Weights of a small audio captioner: encoder width 256.
Rows from block 2 of the text decoder of a small audio captioner, named by matrix and row number. Rows with one number belong to one neuron. Each number is 200 + 20 x the weight over its row's rms, rounded and kept within 0 to 999. All counts start at 0. After the name is the row's rms in percent of the matrix's.
After each neuron's rows are labels from the 100 texts, of 14976, where the neuron reaches its highest value: "fires on" is the input token at the peak. Only what is clearly more common there than usual is listed. The data: synthesized solo parts of chorales (CocoChorales). In brackets: how many of the 100.
# fc1: MLP up (decoder.blocks.2.mlp.fc1.weight, 1152x192), inputs 0-47
# fc2: MLP down (decoder.blocks.2.mlp.fc2.weight, 192x1152, transposed), outputs 0-47

fc1.426,151,209,203,214,169,215,178,210,212,200,194,217,198,171,185,199,220,177,185,215,231,211,196,220,182,220,196,164,224,238,194,205,214,197,175,237,195,210,208,198,202,207,199,226,199,223,172,181,169
fc2.426,140,194,219,218,206,162,212,248,187,212,178,161,203,205,216,185,201,209,194,241,169,231,208,216,205,193,217,197,201,206,176,209,176,200,171,185,226,192,202,207,199,215,215,213,211,196,232,175,219
fires on: "3" (61); "5" (20)

fc1.286,119,242,229,194,187,212,215,215,195,196,174,178,198,195,196,204,145,177,178,207,193,208,196,184,187,195,257,242,208,185,174,186,183,192,186,211,133,212,193,204,186,185,188,217,169,218,202,190,169
fc2.286,106,192,193,194,205,201,207,167,193,193,194,215,206,193,230,196,235,186,202,186,192,190,205,186,159,215,176,184,185,184,221,198,227,199,178,212,209,167,168,212,153,181,212,216,180,189,216,163,216
fires on: "f" (98)

fc1.760,063,191,229,188,224,207,169,183,234,202,192,238,196,207,220,214,208,201,202,180,178,204,205,230,229,175,225,204,173,210,195,190,168,183,189,230,201,217,213,157,212,233,180,173,193,215,188,254,211
fc2.760,067,225,216,228,161,180,214,222,174,186,213,180,200,201,177,193,226,186,208,250,213,169,208,198,186,195,180,189,248,195,176,202,218,182,218,170,185,218,192,222,193,182,227,224,221,188,195,149,173
fires on: "f" (8)

fc1.659,063,198,220,205,221,217,208,184,210,200,220,214,211,186,252,212,218,198,188,204,175,204,227,192,219,164,222,208,194,183,182,197,244,170,228,193,211,213,183,192,172,221,174,200,200,228,187,215,211
fc2.659,057,198,140,207,185,195,212,242,205,203,200,156,210,209,226,210,212,184,192,210,198,208,192,205,225,215,195,161,199,211,182,183,159,181,208,168,183,204,240,206,178,223,218,188,186,174,174,189,182
fires on: "3" (29); "c4" (29); "5" (23); "f4" (9)

fc1.30,083,224,177,195,178,199,182,203,191,178,241,204,228,223,207,206,192,170,196,219,176,210,166,191,206,228,205,198,181,209,194,217,236,188,196,195,206,177,173,189,193,170,203,185,219,231,150,202,219
fc2.30,091,201,197,212,186,215,206,205,221,214,145,207,189,183,208,213,246,254,221,173,231,176,227,199,234,192,223,224,207,212,227,195,196,208,191,205,172,222,217,207,206,210,180,215,200,202,230,225,183
fires on: "3" (33); "4" (18); "5" (12)

fc1.592,160,169,241,195,181,199,189,204,188,186,239,192,185,212,206,187,203,190,237,207,204,176,227,190,191,202,197,202,219,195,254,174,210,204,225,216,148,217,240,212,163,168,214,213,181,210,189,180,192
fc2.592,153,197,200,184,191,199,201,212,177,205,215,194,226,167,206,204,195,182,235,194,169,216,202,192,178,194,186,184,189,195,197,196,211,211,211,173,163,198,199,182,181,175,232,186,201,173,192,215,189
fires on: "3" (29); "<end>" (22); "b3" (17); "g3" (15)

fc1.420,077,188,208,174,231,193,207,199,196,227,181,194,207,261,207,197,210,192,223,222,166,191,196,225,250,206,196,213,192,191,227,179,149,157,221,191,165,188,213,190,197,228,208,218,204,201,166,219,212
fc2.420,085,198,179,221,196,222,211,189,186,232,226,203,184,173,179,177,169,206,194,196,219,222,259,203,200,202,208,189,236,217,224,201,194,172,175,201,226,215,191,194,184,216,184,202,171,193,205,235,228
fires on: "3" (29); "b3" (20); "f3" (17); "d3" (14)

fc1.712,080,156,180,203,233,209,195,193,209,172,201,185,219,206,205,191,192,153,191,217,208,196,194,203,211,206,229,209,217,205,205,196,179,184,169,183,207,180,181,212,219,183,184,178,166,226,214,185,205
fc2.712,077,220,192,189,210,206,195,190,195,195,239,218,217,203,189,153,162,186,214,253,218,216,227,216,189,214,205,195,176,187,166,202,196,182,193,195,176,194,214,191,188,222,174,211,182,201,176,189,202
fires on: "f" (60); "g" (19); "a" (7); "d" (7)

fc1.707,064,230,181,215,181,201,189,193,217,212,175,209,189,214,216,199,205,193,205,203,167,231,213,179,186,171,201,163,210,224,194,154,206,220,199,238,239,193,188,236,213,200,221,215,181,212,219,172,193
fc2.707,074,192,168,225,207,205,200,211,223,199,187,163,170,207,180,203,193,209,190,234,221,188,182,174,190,224,216,207,180,170,198,204,207,214,201,213,192,198,169,228,182,209,174,170,188,195,176,191,222
fires on: "f" (54); "a" (20)

fc1.226,109,232,213,201,236,233,214,197,209,212,216,222,165,158,171,218,175,194,223,196,236,208,200,210,190,185,251,179,198,230,212,165,206,207,198,198,223,201,214,176,192,214,225,214,205,185,231,211,177
fc2.226,106,180,204,183,229,178,178,181,212,192,239,228,179,205,234,219,204,173,208,210,216,178,144,194,184,149,243,214,199,217,214,205,199,214,230,189,155,199,211,212,222,209,166,225,230,161,186,181,176
fires on: "f" (75)

fc1.351,099,209,205,205,206,218,190,211,181,248,217,202,172,182,198,228,180,184,209,207,210,203,197,180,194,191,248,189,193,187,210,201,222,169,181,204,191,198,223,190,199,218,174,246,235,214,221,205,187
fc2.351,114,184,218,199,205,202,205,211,172,218,237,222,189,203,206,197,191,169,243,200,219,237,149,167,184,214,207,229,186,182,231,205,188,211,214,182,171,181,200,191,234,224,197,220,204,189,209,213,202
fires on: "f" (70); "#" (30)

fc1.429,055,227,189,157,169,220,217,237,188,223,213,226,199,249,170,203,217,178,221,193,219,198,208,206,200,229,239,172,194,183,214,215,196,235,175,200,186,146,191,181,178,220,246,187,180,190,188,178,204
fc2.429,056,193,229,242,238,186,209,197,171,206,216,165,212,176,223,197,195,165,185,234,177,213,181,199,191,182,187,226,214,199,218,204,219,180,206,187,197,245,192,183,197,189,184,235,216,207,224,211,200
fires on: "f" (63); "5" (10)