From a checkpoint of a small audio captioner.
Model: 12.6M parameters, log mel input, encoder arch vit, encoder norm layernorm, encoder activation gelu, encoder moe expert_choice, encoder num experts 4, encoder patch size [8, 8], encoder layers 12, encoder width 256, decoder width 192, decoder layers 8, decoder norm rmsnorm, decoder activation gelu.
Training: muon at rate 0.015, 7600 steps, batches of 64.
Data: 39062 training examples, 12.5 epochs.
Rows from block 5 of the audio encoder of a small audio captioner, named by matrix and row number. Rows with one number within an expert belong to one neuron, the router's apart. Each number is 128 + 32 x the weight over its row's rms, rounded and kept within 0 to 255. All counts start at 0. After the name is the row's rms in percent of the matrix's.
Before each expert's rows are labels from the 100 clips, of 14976, where the router gives the expert most weight on average: "top examples" is what is common among them; "lies over" is the class under the peak. Only what is clearly more common there than usual is listed. The data: synthesized solo parts of chorales (CocoChorales). In brackets: how many of the 100, against the usual share in percent.
# router: router (encoder.blocks.5.mlp.router.weight, 4x256, trained with AdamW), inputs 192-255
# up: expert up (encoder.blocks.5.mlp.up, 4x128x256), inputs 192-255
# down: expert down (encoder.blocks.5.mlp.down, 4x256x128, transposed), outputs 192-255

# expert 2
top examples: note G#4 (43 vs 9.5); note F#4 (38 vs 8.4)
lies over: F#4 (35 vs 2.7)
router.2 113 [121 123 125 123 153  82 128 146 198 162 115 156 138 167  92 184 189 153 126 135 124  94 134  82 140 218 123 135 120  78 160 119 137 110 158 149  88 156 128  73 107 141 105 151 159  90  34 192 103 137 149 174 158  92  69 155 116 155 116 105  82 165 171 119]
up.0 095 [106  88 110 144  45  92 153  86 111 193 103 127 147 156 188 117 146  96 162  79  82 143 128 153 168 120  79 140 156  91 146 127  85 119 132 130 106 177 115 208 111 140 136  87 144 126  98 149 156 140 113 150  85 136  76 154 166  95 172  38 155 137 137 130]
down.0 095 [130 158 145 106 152  97 106 155 167 101 135 165 115 136 170 151  86 129  63 142 115 146 101 159 135 156 150 113  95 109 123 143 124  46  93 119 132 147 109 116 121 138 118 139  96 137 118 130 112 119 144 136 121  94 112 198  99 117 145 172  76 123 147  84]
up.1 108 [130  89 157 149 117 198  91  97 172 139  85 103 113 125 123 211 138 139  89 173 128 117 153 158 119 120 118 176 135 147 111 140 106 111 128 168 201  58 123 123 121 147 163 160  84  85  78 158 109  79  92 109 169  94 172 100  95 181 145 184 119 167 177 103]
down.1 106 [156 160  34  84 118 111  43  89 117 117 131 179 184 120 136 129 124 143 152 119 130 127 104 111 156 110 126 128 184 124 142  65  99 113   5 181  99 136 148 135 150 139 160 178 136 150 112 110 132 120 104 110 134 157 119 100 125 130 190 208 114 142  62 124]

# expert 3
top examples: note D#4 (52 vs 11.2); trombone (51 vs 7.1); note D5 (39 vs 8.1)
lies over: D#4 (46 vs 3.5); D5 (30 vs 2.5)
router.3 105 [154 142  76 198 103 176 126 139 139 117 102  91 147 104 173  26 132 107 113 113 131 101 142 143 123  51 160 134 125 216 129 119 175 121 144  72 148  97 111 199 133  96 122  98 120 138 137 106 148  87 141  83 131 149 154  75 103 131 108 207 195  67 109  93]
up.0 091 [159 156 137 150 106 131 116 152 114 173 170 141  95 144 112 215  99  93 183 163 165 130 142 178 140 115 150 134 123 145 109 102  99 153 183 144 113 122 116 192  94 177 116 134  83 128 147 135  90 105 183  85 114  84 159 159 132 169 148 114 182 125 152 133]
down.0 101 [126 108 138  82 102  62 154 113 116  77 129  92  76 151 102 149  69 149 119 120 134 127 107  96 162 170 148 123 154  94 138 151 135 161 180  76  75 149 101 167  45 174 199 125 147 145 110 132 193  89 137 156 102 108 159 149 192 110  74 138 110 128 134  82]
up.1 106 [105 121  55 129 163 129 135 133 106  83 166 101 115 122 121 140 109  87 145 100 160 122 140 122 174 134 116 117 162 111 125 190 129 129 115 163 180 174 148 114 150 120 139 170 182 137 121  99 148 180 152 104 116 147 152  99 154 205 164  43 150  95 205 118]
down.1 104 [131 116 176 143 127 138 125 155 148 166 131  82 168 129 125  77 112 135 100 171 120 120 128 133 153 117 138 101 142 112 106 126 127  64 185  86  86 159 128 124 104 117 117 131 133 120 121 116  68  96 124 126 131 133 132  42 133 190  99 136 140 115  94 138]

# expert 1
top examples: note B4 (75 vs 9.5); oboe (36 vs 7.4)
lies over: B4 (73 vs 3.2)
router.1 083 [137 135 166 111 122 168 194  86 110 110 160 136  87 155 133 138 121 137 143 111 155 154  80 112 124 133 146 100  96  53 105 100 134 117 129 173 166 154 122 136 173 145 158 161 132 136 200  85 137 170 126 152  91  98 134 166 148  90 145 131 131 146  74 159]
up.0 095 [131 149 142  99 134 171 159 174 145 158  86 160 143 122 185 150  95 129  86 115 145 183  97 105 162 130 113  76 106 154 186 112 109 126 143 109 109 108 172 152 129 129 119 122  69  88 173 118 155 172  87 148 132  83 198 127 159 156 128 128 140 117 120  45]
down.0 094 [135 149  83 158  91 167 124 153 124 199 112 174 137 108  77  88 105 130 134  44 116 110  95 157 155 150 109 108 147 101 124 216 115 111 134 138 130 149 118 126 178  78 139 101 125 116 123 121  72 151 138 105 106 115  96 153  85 187 145 153 127 147 169 156]
up.1 110 [117 113  17 149 153 140 137 131 145  82  62  98 130 169 177 115  99 136 136  70 109 119  52 128 112 144 153 162 153 151 199 143 138 118  74  78 113 111  92 149 100 124  91 123 155 173 125 186  80 150 118 117 102 148 188 138  96 184 136 112 163 161  90 115]
down.1 109 [116 124 153 147 173  48 156 231 103 157 122 183  88 135 145 124 146 112  97  45 125 134 133 150 173 118 123 121 162 146 140 203 161  72  88  14 172 105 158 142 135 137  89 194 113  99  83 109 128 113 126 112 130 120 117 135 119 201 131 124  93 145 145 103]