{"encoder_qk_norm": false, "encoder_moe": "expert_choice", "encoder_num_experts": 4, "encoder_moe_every": 1, "encoder_expert_mlp_ratio": 0.5, "encoder_experts_per_token": 2, "decoder_width": 192, "decoder_inner_norm": true, "batch_size": 64, "decay_fraction": 0.2}
Rows from block 8 of the audio encoder, named by matrix and row number. Rows with one number belong to one attention dimension. Each number is 50 + 10 x the weight over its row's rms, rounded and kept within 0 to 99. All counts start at 0. After the name is the row's rms in percent of the matrix's.
# q: attention query, key and value (stacked) (encoder.blocks.8.attn.qkv.weight, 768x256, the q third), inputs 128-255
# k: attention query, key and value (stacked) (encoder.blocks.8.attn.qkv.weight, 768x256, the k third), inputs 128-255
q.5 104:39 39 40 44 58 71 53 33 48 49 59 40 65 49 56 33 54 42 36 43 40 61 34 39 51 35 45 63 38 53 48 56 43 45 41 39 59 51 50 56 43 53 41 54 48 49 57 37 44 65 38 58 54 50 49 58 50 71 40 46 38 40 55 56 55 57 52 35 58 51 23 52 46 58 58 53 52 36 13 50 52 50 40 42 28 41 32 73 54 59 51 44 36 36 40 51 49 60 66 38 46 51 53 42 49 79 48 43 62 56 48 50 50 66 52 64 59 64 47 48 52 53 38 31 65 47 49 62
k.5 107:61 48 57 55 53 52 55 53 57 38 49 37 45 44 27 32 66 41 36 38 59 46 47 32 39 49 67 54 56 46 26 50 43 46 48 41 54 37 46 53 42 49 52 55 52 50 71 49 63 59 65 59 47 51 51 51 53 54 43 53 56 39 60 50 50 45 44 41 54 36 36 52 48 55 68 46 60 51 56 47 47 57 62 58 38 44 51 59 63 53 53 36 62 50 41 59 42 69 25 48 61 50 30 46 46 39 57 61 45 64 47 42 61 42 55 61 73 57 43 55 56 63 68 45 59 53 53 41
q.6 102:49 60 42 73 51 58 44 42 73 52 57 62 43 54 50 46 68 43 38 64 54 44 44 36 28 50 45 41 60 41 46 38 38 50 50 48 38 41 35 56 41 50 47 47 57 49 57 31 50 21 69 49 43 62 38 45 45 59 62 57 61 62 56 56 59 58 51 66 43 57 38 58 54 55 45 57 50 55 38 54 64 32 74 41 50 52 46 59 48 50 52 47 31 52 61 20 51 35 54 67 60 51 60 59 52 45 41 46 46 50 45 51 43 55 47 54 58 58 56 49 38 39 59 50 47 48 67 39
k.6 109:46 32 51 40 60 51 52 52 49 39 42 61 43 56 50 57 54 55 44 39 63 38 62 53 68 67 23 52 51 45 62 40 47 42 38 52 58 47 45 48 31 55 55 53 65 52 33 53 57 44 57 55 56 50 33 48 37 30 51 66 61 48 62 48 49 44 73 64 50 55 50 65 59 66 59 64 50 60 43 50 70 41 52 48 38 39 58 39 52 36 77 37 50 66 40 39 46 59 43 44 53 39 72 53 60 58 56 41 44 50 49 59 60 27 38 46 66 52 43 54 50 60 45 44 34 47 56 38
q.7 101:64 37 47 52 68 46 48 46 47 49 64 42 51 61 47 53 55 45 50 60 57 40 54 59 48 51 39 45 43 52 71 48 61 21 51 56 55 67 51 48 63 52 56 62 35 53 37 43 54 39 30 48 58 28 65 61 57 57 64 58 31 36 43 52 65 46 51 46 56 46 50 48 47 63 40 60 50 53 43 44 52 58 43 65 42 51 46 38 54 50 43 49 44 57 42 24 41 38 54 58 51 45 59 59 54 36 32 51 33 61 57 61 54 54 48 45 56 31 33 35 52 58 32 49 60 38 38 63
k.7 109:42 56 55 63 27 50 48 43 50 36 43 45 66 27 68 52 50 53 64 30 45 62 55 35 46 41 55 49 51 46 47 57 30 28 59 57 56 46 60 66 59 48 53 41 49 45 61 62 59 68 23 70 81 62 68 54 45 53 50 43 45 38 52 63 43 50 57 54 58 42 56 54 47 55 48 22 42 60 51 37 61 55 43 40 44 39 53 56 49 54 43 42 53 62 44 61 56 31 70 29 40 57 66 51 41 53 55 62 43 47 48 65 69 51 55 33 49 63 54 64 51 54 49 53 63 39 44 55
q.8 120:44 48 49 69 60 57 45 71 75 47 48 60 45 32 66 51 57 46 36 46 44 48 29 64 60 52 46 39 47 45 63 62 25 50 46 54 50 71 53 48 48 55 40 43 70 43 68 43 71 54 52 54 50 48 47 51 58 59 52 50 37 51 33 57 53 48 47 59 59 39 42 49 54 48 46 55 38 57 45 52 51 51 33 42 22 40 53 54 69 57 55 63 45 63 48 61 25 45 56 47 47 52 41 65 46 52 45 43 59 51 55 40 46 53 56 58 40 34 51 48 45 62 37 69 58 55 39 37
k.8 110:63 70 59 49 64 52 58 55 63 46 54 61 48 43 52 40 62 54 43 50 54 39 57 42 57 38 40 47 51 52 49 40 45 55 51 49 59 46 50 52 43 40 43 36 40 33 54 67 39 43 52 62 52 55 42 49 34 50 47 60 64 66 48 49 55 57 57 50 61 51 59 54 38 55 61 33 51 40 62 45 64 55 35 20 49 56 50 47 62 53 52 47 45 50 52 39 50 54 42 51 46 55 51 43 62 62 45 36 61 40 61 57 42 41 33 64 55 54 37 54 50 57 52 29 51 62 53 40
q.9 093:56 58 48 49 30 60 67 28 45 61 43 47 55 66 49 66 54 54 49 64 41 42 63 42 53 24 49 56 40 57 51 55 52 63 41 48 53 37 53 56 48 45 45 55 43 51 62 42 52 45 51 47 38 57 53 50 34 52 54 56 42 45 52 47 40 38 55 54 41 54 49 49 50 54 41 65 56 54 40 77 51 57 38 40 57 55 42 58 35 40 43 45 45 63 61 32 50 58 62 57 62 38 41 43 53 61 58 38 56 54 43 47 49 48 55 51 54 71 42 42 43 39 59 49 34 49 25 53
k.9 104:45 37 46 62 40 59 66 39 48 55 41 38 41 57 64 52 54 32 46 57 51 38 53 63 68 58 70 68 51 52 26 53 58 51 57 55 53 54 51 51 31 53 53 58 42 50 39 59 60 49 53 48 25 40 57 48 50 44 50 49 54 46 68 53 67 59 49 34 52 58 50 48 63 44 29 50 39 42 27 46 50 38 71 32 48 35 48 62 38 46 45 28 39 61 63 45 39 56 59 51 50 45 55 39 52 57 22 63 44 41 52 56 40 56 48 52 48 30 64 57 43 45 51 62 49 39 60 57