{"n_mels": 64, "encoder_moe": "expert_choice", "encoder_shared_expert": false, "encoder_conv_stem": false, "encoder_width": 256, "encoder_positions": "relative_bias", "residual_init": "scaled_by_depth", "adamw_lr_other_params": 0.0023, "grad_clip": 5.0, "decay_fraction": 0.2}
Rows from block 7 of the audio encoder of a small audio captioner, named by matrix and row number. Rows with one number within an expert belong to one neuron, the router's apart. Each number is 128 + 24 x the weight over its row's rms, rounded and kept within 0 to 255. All counts start at 0.
Before each expert's rows are labels from the 100 clips, of 14976, where the router gives the expert most weight on average: "strongest on" is what is common among them. Only what is clearly more common there than usual is listed. The data: synthesized solo parts of chorales (CocoChorales). In brackets: how many of the 100.
# router: router (encoder.blocks.7.mlp.router.weight, 4x256, trained with AdamW), inputs 128-255
# up: expert up (encoder.blocks.7.mlp.up, 4x128x256), inputs 128-255
# down: expert down (encoder.blocks.7.mlp.down, 4x256x128, transposed), outputs 128-255

# expert 0
strongest on: note B4 (80); violin (44); oboe (36)
router.0 [116 131  96 135 112  98 108 129 131 118 141 109 144 123  91 111 112 165 133 117 111 160 149 141 106  88 132 167 110 139 137 119 122 116 161 146 118 104 147 116 125  72 155 142 116 101 132 112 122  85 127 112 141 124 132 104 137  91 173 124 141 160 120 107 126 106 109 122 125 117 129 133 134 131 140 137 144 110 156 141 157  68 170 134 128 157 150 131 125  98 129  79 164 133 139 150 183 136 183 122 154 125  83 148 175 112 121 124 128 179 120 124 138 174 113 116 102 154 120 151 146 134 124 106 150 117 167 158]
up.16 [120 155 159  78 145 135 139 136 115 139 122 120 166 117 126 158 136 125 135  89 136 117 127 147 121 158 171 164 130 135 100 123 145 159 128 157 134 171 149 121 144 107 115 137 130 131 109 138 153 165  98 133 109 158 166 138 146 117 185 154 184 106 118  79 132 136 179 164 125 118 145 125 120 157 147 130 144 147 137 194 149 116  80  98 131  99 119  94 143 135  95 121 121 127 114  73 164 118  93 142 115  98 111  72  94 127  76 114 115  98 128 107  98 133 105 168 133 109 110 138 161 118 173 171 115 138 143 148]
down.16 [122 113 114 140 111 126 122 127 129 111 140 133 156 193 173 111 133 137 153 103 149 127 183 139 112 149 134 151  89 140  96  81 164 144 118  97 113 182 136 126 139  89 158 149 122  88 224 141 111  81 116 128 139 150 127 125 144 107 125 146 102 127  65 132 123 136 126 125 108 109 139 103 156 132 154 126 142 132 123 125 156 119 129 186  90 106 107 160 134 170 156 109 132 139 142 147 121 122 114 134 152 166 105 113 159  96 129 185 101 138 126 152 122 110 127 136 122  77  98 143 115 116  87 117 110 111 124 101]
up.17 [120  76  73 146 111 127 110 126 108 120 143 115 150 150 138 113 136 129 131 125 123 106  81 158 132 104 133 152 114 109 146 151 125 153 157  89 180 114 155 128 111 138 101 138  79 185 135 111 151 182 120  77  88 122 176 134 129 108 108 147 143 143 113 124 144 162 164 138 119 187 115 129  85 134 130 135 104 146  63 112 111 157  91  77 124  84  98 174 148 151 134 142 105  99 116 139  96 159 119 143 163 105 137 153 141 148 139 143 124  92 170 112 130 156 131  87 110 126 151 108 130 130 100 122 133 121 140 130]
down.17 [126 130 136 112  67  98 130 175 132 137 128 121 122 187 152 146  84 135 174 108 134 137 153 170 118 167 139 112 100 121  51  82 143 157 152 122 125  74 150 133 124 143 136 112 199 148 158  95 117 157 125 123 105  86  63 132 137 144 107 115 112 110 106 146 139 130  94  98 142 134 189 143  83 126 111 133 107 118 152 126 155 146 145 163 141  99 137 115 100 131 114 108 120 115 118 168 146 140 117 127 125 141 122 112 137  76 116 107 140 138 111 156 115 138 122 107 175 154 102 124 165 111 117 127  66 110 122 105]

# expert 1
strongest on: clarinet (25); note G#4 (25)
router.1 [112 118 116 124 131 102 108 124 128 123  99 130 125  97 135 175 169 120 152 126 120 121 129 130 116 165 172 116 113 118 116 188 140 140 104 103 151 135 114 150 139 151 119 116 121 180 124 137 128 170 128 132 134 163 127 171 175 158 138 124 138 126 115 170 147 153  87 141  87  75 121 149 145 129 128  82 140 130 116 148 136 156 138 131 116  88 119 107 115 169 105 163 137 118 121 165 140 123 152  84 102 141 155 117  94 137 107 119 137 109 119 143 109 105 198 151 151 119 173 135 106 125 130 132 106 118 169 124]
up.16 [137 138 114 165 153  81 158 136 118 155 138 145 126 131  93  87 176 174  72 108  91 130 121 101 137  99 171 148  99  91 117 102 143 128 146 164 135 130 100 126 155 140 135 121 107 158 140 115 122 142 102 114 122 117 139  97 146 130 126 113 155 143  90 143 124 157 107  97 146 151 154 108 159 136 116 119 126 140 127 129 173 169 152  67 122 133 119 170  82 101 119 119 135 118 153 108 126 123 125 129 168  97 104 147 136 155 129 142  99 111  95 138 165 158 124  93 119 114 138 133  99 147 173 145 121 154 102 156]
down.16 [ 66 132 121 121 148 130 139 128 139 148 109 133 112 105 110 126 129 168 136 153 124 119  92  81 135 168 111 126 115 124  75 106 179 134 119 185 113 142 135 179 132 127 100  85 103 139 117 124 145 205 109 119  93 111 123 124 131 113 136 131 101 149 133 155 165 128 123  79 141 204 130 103 148 128 116 158  79 129 134 108 182 129 119 123 157 139 136 112 116 150 115  98 135 105 104 144 127 143 108 115 115  93 132 139 124 112 131 115 112 122 137 146  93 153  95 130 140 138 170 114 122 112 152 191 116 138 124 135]
up.17 [145  83 131 110  94 159 149 158 118 121 123 146 156  90 119  91 124 135 100 128 147 140 159 106 159 137  91 119 125 157 112 108  85 111 132  86 135 155 129 125 152 139 136 143 163 133 180  97 170 149 162 102 140 139 139  88 142 145 118 137 166 123 164 122 139  97 143 130  95 118 123 145 126  83 153 121 147 118 105 102 174 136 129 152 149 113  95 122  99 117 130 113 130 136 138 115 132 162 105 113 135 110 112 164 117 112  83 122  84 108 151 130 129 145  82 138 142 159  51 166 136 150 106 153 166 145 136 163]
down.17 [155 134 110 139 128 138 154 115 115 120 135 131  86 123 121 101 146 125 144 135 146 136 117 115 138 109 128 153 155 132 133 124 151 128 119 137 118 124 110 194  95 146 179 194 159 119 171 106 112  73  99 132 143 114  74 124 117 179 137 133 106 158 110 142 123 128 106 131 150 150 150 137 136 119 114 142 136 138 125 143 143 132 112 159 155  87 123 137 118 112 139 137 101 191  90 135 126 134 109 105 132 118 118  95 163 145 125 106 135 157 133 131 122 147 140 116 167  87 143 142  80 112 126  80 158 153 118 120]

# expert 3
strongest on: note C#5 (82); violin (40)
router.3 [134 166 196 149 142 128 126 127 154 114 105 151 118 120 165 124 101 111 117 111 146 126 140 111 150 103  80 138 158 120 148 134 129 114 131 137 132 124  94 164  93 180 122 129 115 122 152 142 119 153 110 134 117 136 125 122  89 151  68 132 113 138 129 115 103 131 140 133 110 118  92  97 102 120 143 115 115 147 115 153 101 144 115  75 124 108 100 119 130 113 164 164  96 108 114  97 100 109 119 161 115 112 145 137 116 115 169 145 157 140 149 135 142 107  93 177 115 133  90  94 167 140 128 145 169 169 110 126]
up.16 [102 134 113 143 107 151 121 119 145 173 166 138  97 139 134 138 106 123 126 159 140 118 116 121 151  78 110  95 119 150 134 111 119 120 125 126 140 148 132  54 155 144 116 139 162 156 138 141 101 186  79 128  72 140 130 137 146 109 117 119 166 117 165 179 122 137 106 124 113 191 191 173 142 102  95 126  93 125 104 124  94 123 118 151 151 117  99 113 123 120 121 131 121 150  96 102 110 143 153 149 166 124  86 136 111 152 107 120 106 114 136 105 145 133 121  74  91  86 115 109 150 136 121 117 134 123  55 110]
down.16 [153 128  99 126 170 128 119 123 141 115 148 115 103 135 128 105 127 134 105 124 115 125 120 143 200 184  59 119 159 140 105 114 150 170 137 115 126 115 170  95 117 139 134 100 141 151 192 131 134 109 139 121 102 143 131 119 143 151  74 143 129 124 183 109 134 147 104 133 143 106 111 137 115 139 122  97 127 188 120 152 153 149 130 107 129 130 130 118 129 132 109  59 100  75 124  88 111 132  98 139 120 154 114 131 132 104 137 132 119 122 106 114 204 108 119 175 153 178 116 137  96 138 134 146 129 127 165 137]
up.17 [110 147  71 101 119 151 137 122 119 165 144 110 107  94 128 168 108  95 123 117 112 133  80 135 131 100 138 133 115 100 167 151 142 155 114  97  83  88 121 116 120 158 143 142 128 137 166 106 121 136 147 123 112 128 120 132 137 132 139 140 155 112 116  87 127 125 133 139 135 110  94 116 144 146 125 115 132 142 143 133 118 107 135 158 103 143 118 142 108 151 139 104 107 187 141 128 181  99 109 132 103 113 109 137 112 154 122 115 110  91 102 196 107 126 131 130 109 114 135 129 151 131 147 107 153 121 115 113]
down.17 [ 94 118 141 153 110 107 118 133 158 172 130 101 130 170 155 138 156 133 123 180 109 158 112 152 128 178  90 146 126 121 133 115 128 168 110 134 127 133 151 160 143 134 145 176 107 144 155 148 104 151 171 118 138 136  67 122 117 153 106 142 131 145 179 140 147 125 139  75 128 125 142 110 132 122 128  98 134 101 140 112 154 122 112 106 129 103 152  62 103  93 103 123 124  95 108 155  80 111 116 107 139 141 105 116 150  98 119 139 143 145 117 118 135 158 128 147 136 110 105 119 165 150 156 147 132 119 140 119]

# expert 2
strongest on: violin (57); note A4 (37); note C5 (31); note G4 (29)
router.2 [142 117 131 132 128 169 133 160  96 150 138 148 128 158 142 124 140 114 117 144 118  93 104  92 123 152 158  98 137 124 135  77 137 177 107 121 140  99 131 113 177 131 116 131 159 128  95 122 133 120 147 130 118  84 111 132 135 119 110 135 133  86 148 129 130 138 150 123 171 207 138 159 134 119  93 123 140 143 115  95 125 154  88 138 141 151 137 153 113 112 103  65 127 132 125 106  68 165  69 159 164 123 122  96 108 129 131 135  97  83 125 134 123 116 134  67 132  81 138 108 144 123 153 146  96 119  66 106]
up.0 [144 106 136 122  72 194 135 139  99 161 111 138 123 117 124 133 143 109 133  85 101 170 175 130 133 159 104 132 159 132 160 141 107 135 164 103 153 166 114 136 127 155 140 147 109 127 137 123 114 115 137 138 158 156 120 134 127 115 120 126 133 125 125 161 138 139 121 124 103  93 146 107 126 101 118 130 171 143 153  42 100 157 127  85  89 106 149 151 122 144 130 118 120 121  98 152 129 154 146 174  92 105 131 158  91  98 140 144  47 114 125 152 144 120 137 144 122 135  85 150 117 105  96 102  99 124 124 110]
down.0 [ 84 130 134 106 139 139 128 159 128 133 131 153  98 103 159 149 132 121 150 148 111 142 161 121 129 124 130 106 145 141  96 146  90 189 135 124 110 102 126 125 139 146 158 125 110 122 122 114 163 108 118 125 117 124 172 119 127 155 124 149  93 115 133 103 144 121 145 103 124 139 100 139 179 131 119 114  95 118 120 116 133 131 156 139 129 134 145  75  97 148 145 140 100 124  81 102 121 115 169 166 145  95 144 115  56  77 123 157 118 129 163 138 140 152 185 126 140 110 137 104 108 139  75 119 150 108 106 176]
up.1 [143 168  82 110 130 108 135  93  86 157 135  84 151 142  94 127 121 142 120 135 144 132 151 144 137 137 143 119 108 143 140 140 139  97 124 135 134 184 135 116 108 146 159 116 161 151 126 105 101 110 133 117 111 132 140 140 156 101 150 123  80 173 109 108  88 165 110 143 186 142 125 132 163  96 148 123 140 140 126 152 127 107 143 143 124  77 116 125  92 173 133 131 168 174  93 156 140  76 169 122 149 148  88  99 152 151 121 150 122 139  88 149 111  98 155 118 149 171 140 144  82 143 113 145 118 127 131 118]
down.1 [123 114 133 152 134 108  99 161 123 123 151 114 153 110 163  70 117 150 115 147 152 129 107  95 118 124 137 180 115 124 136 135 109 125 159 160 106 113 121 133 167 186  97 119 121 146  90 136 124 161 116 133 129 196 112 134 146  74 105 126 112 131 142 129 135 156 112 103 125 105 100 144 133 117 121 141 122 147 146 141 135 144 125 112 130 134 113 100 117 108 153 127 126 144  80 160 115 136 141 104 118 102 129 105 135 161 147  84 190 142 124 116 141 116 120 133 163 148 142 129 108 145 121 123 130 142 111  93]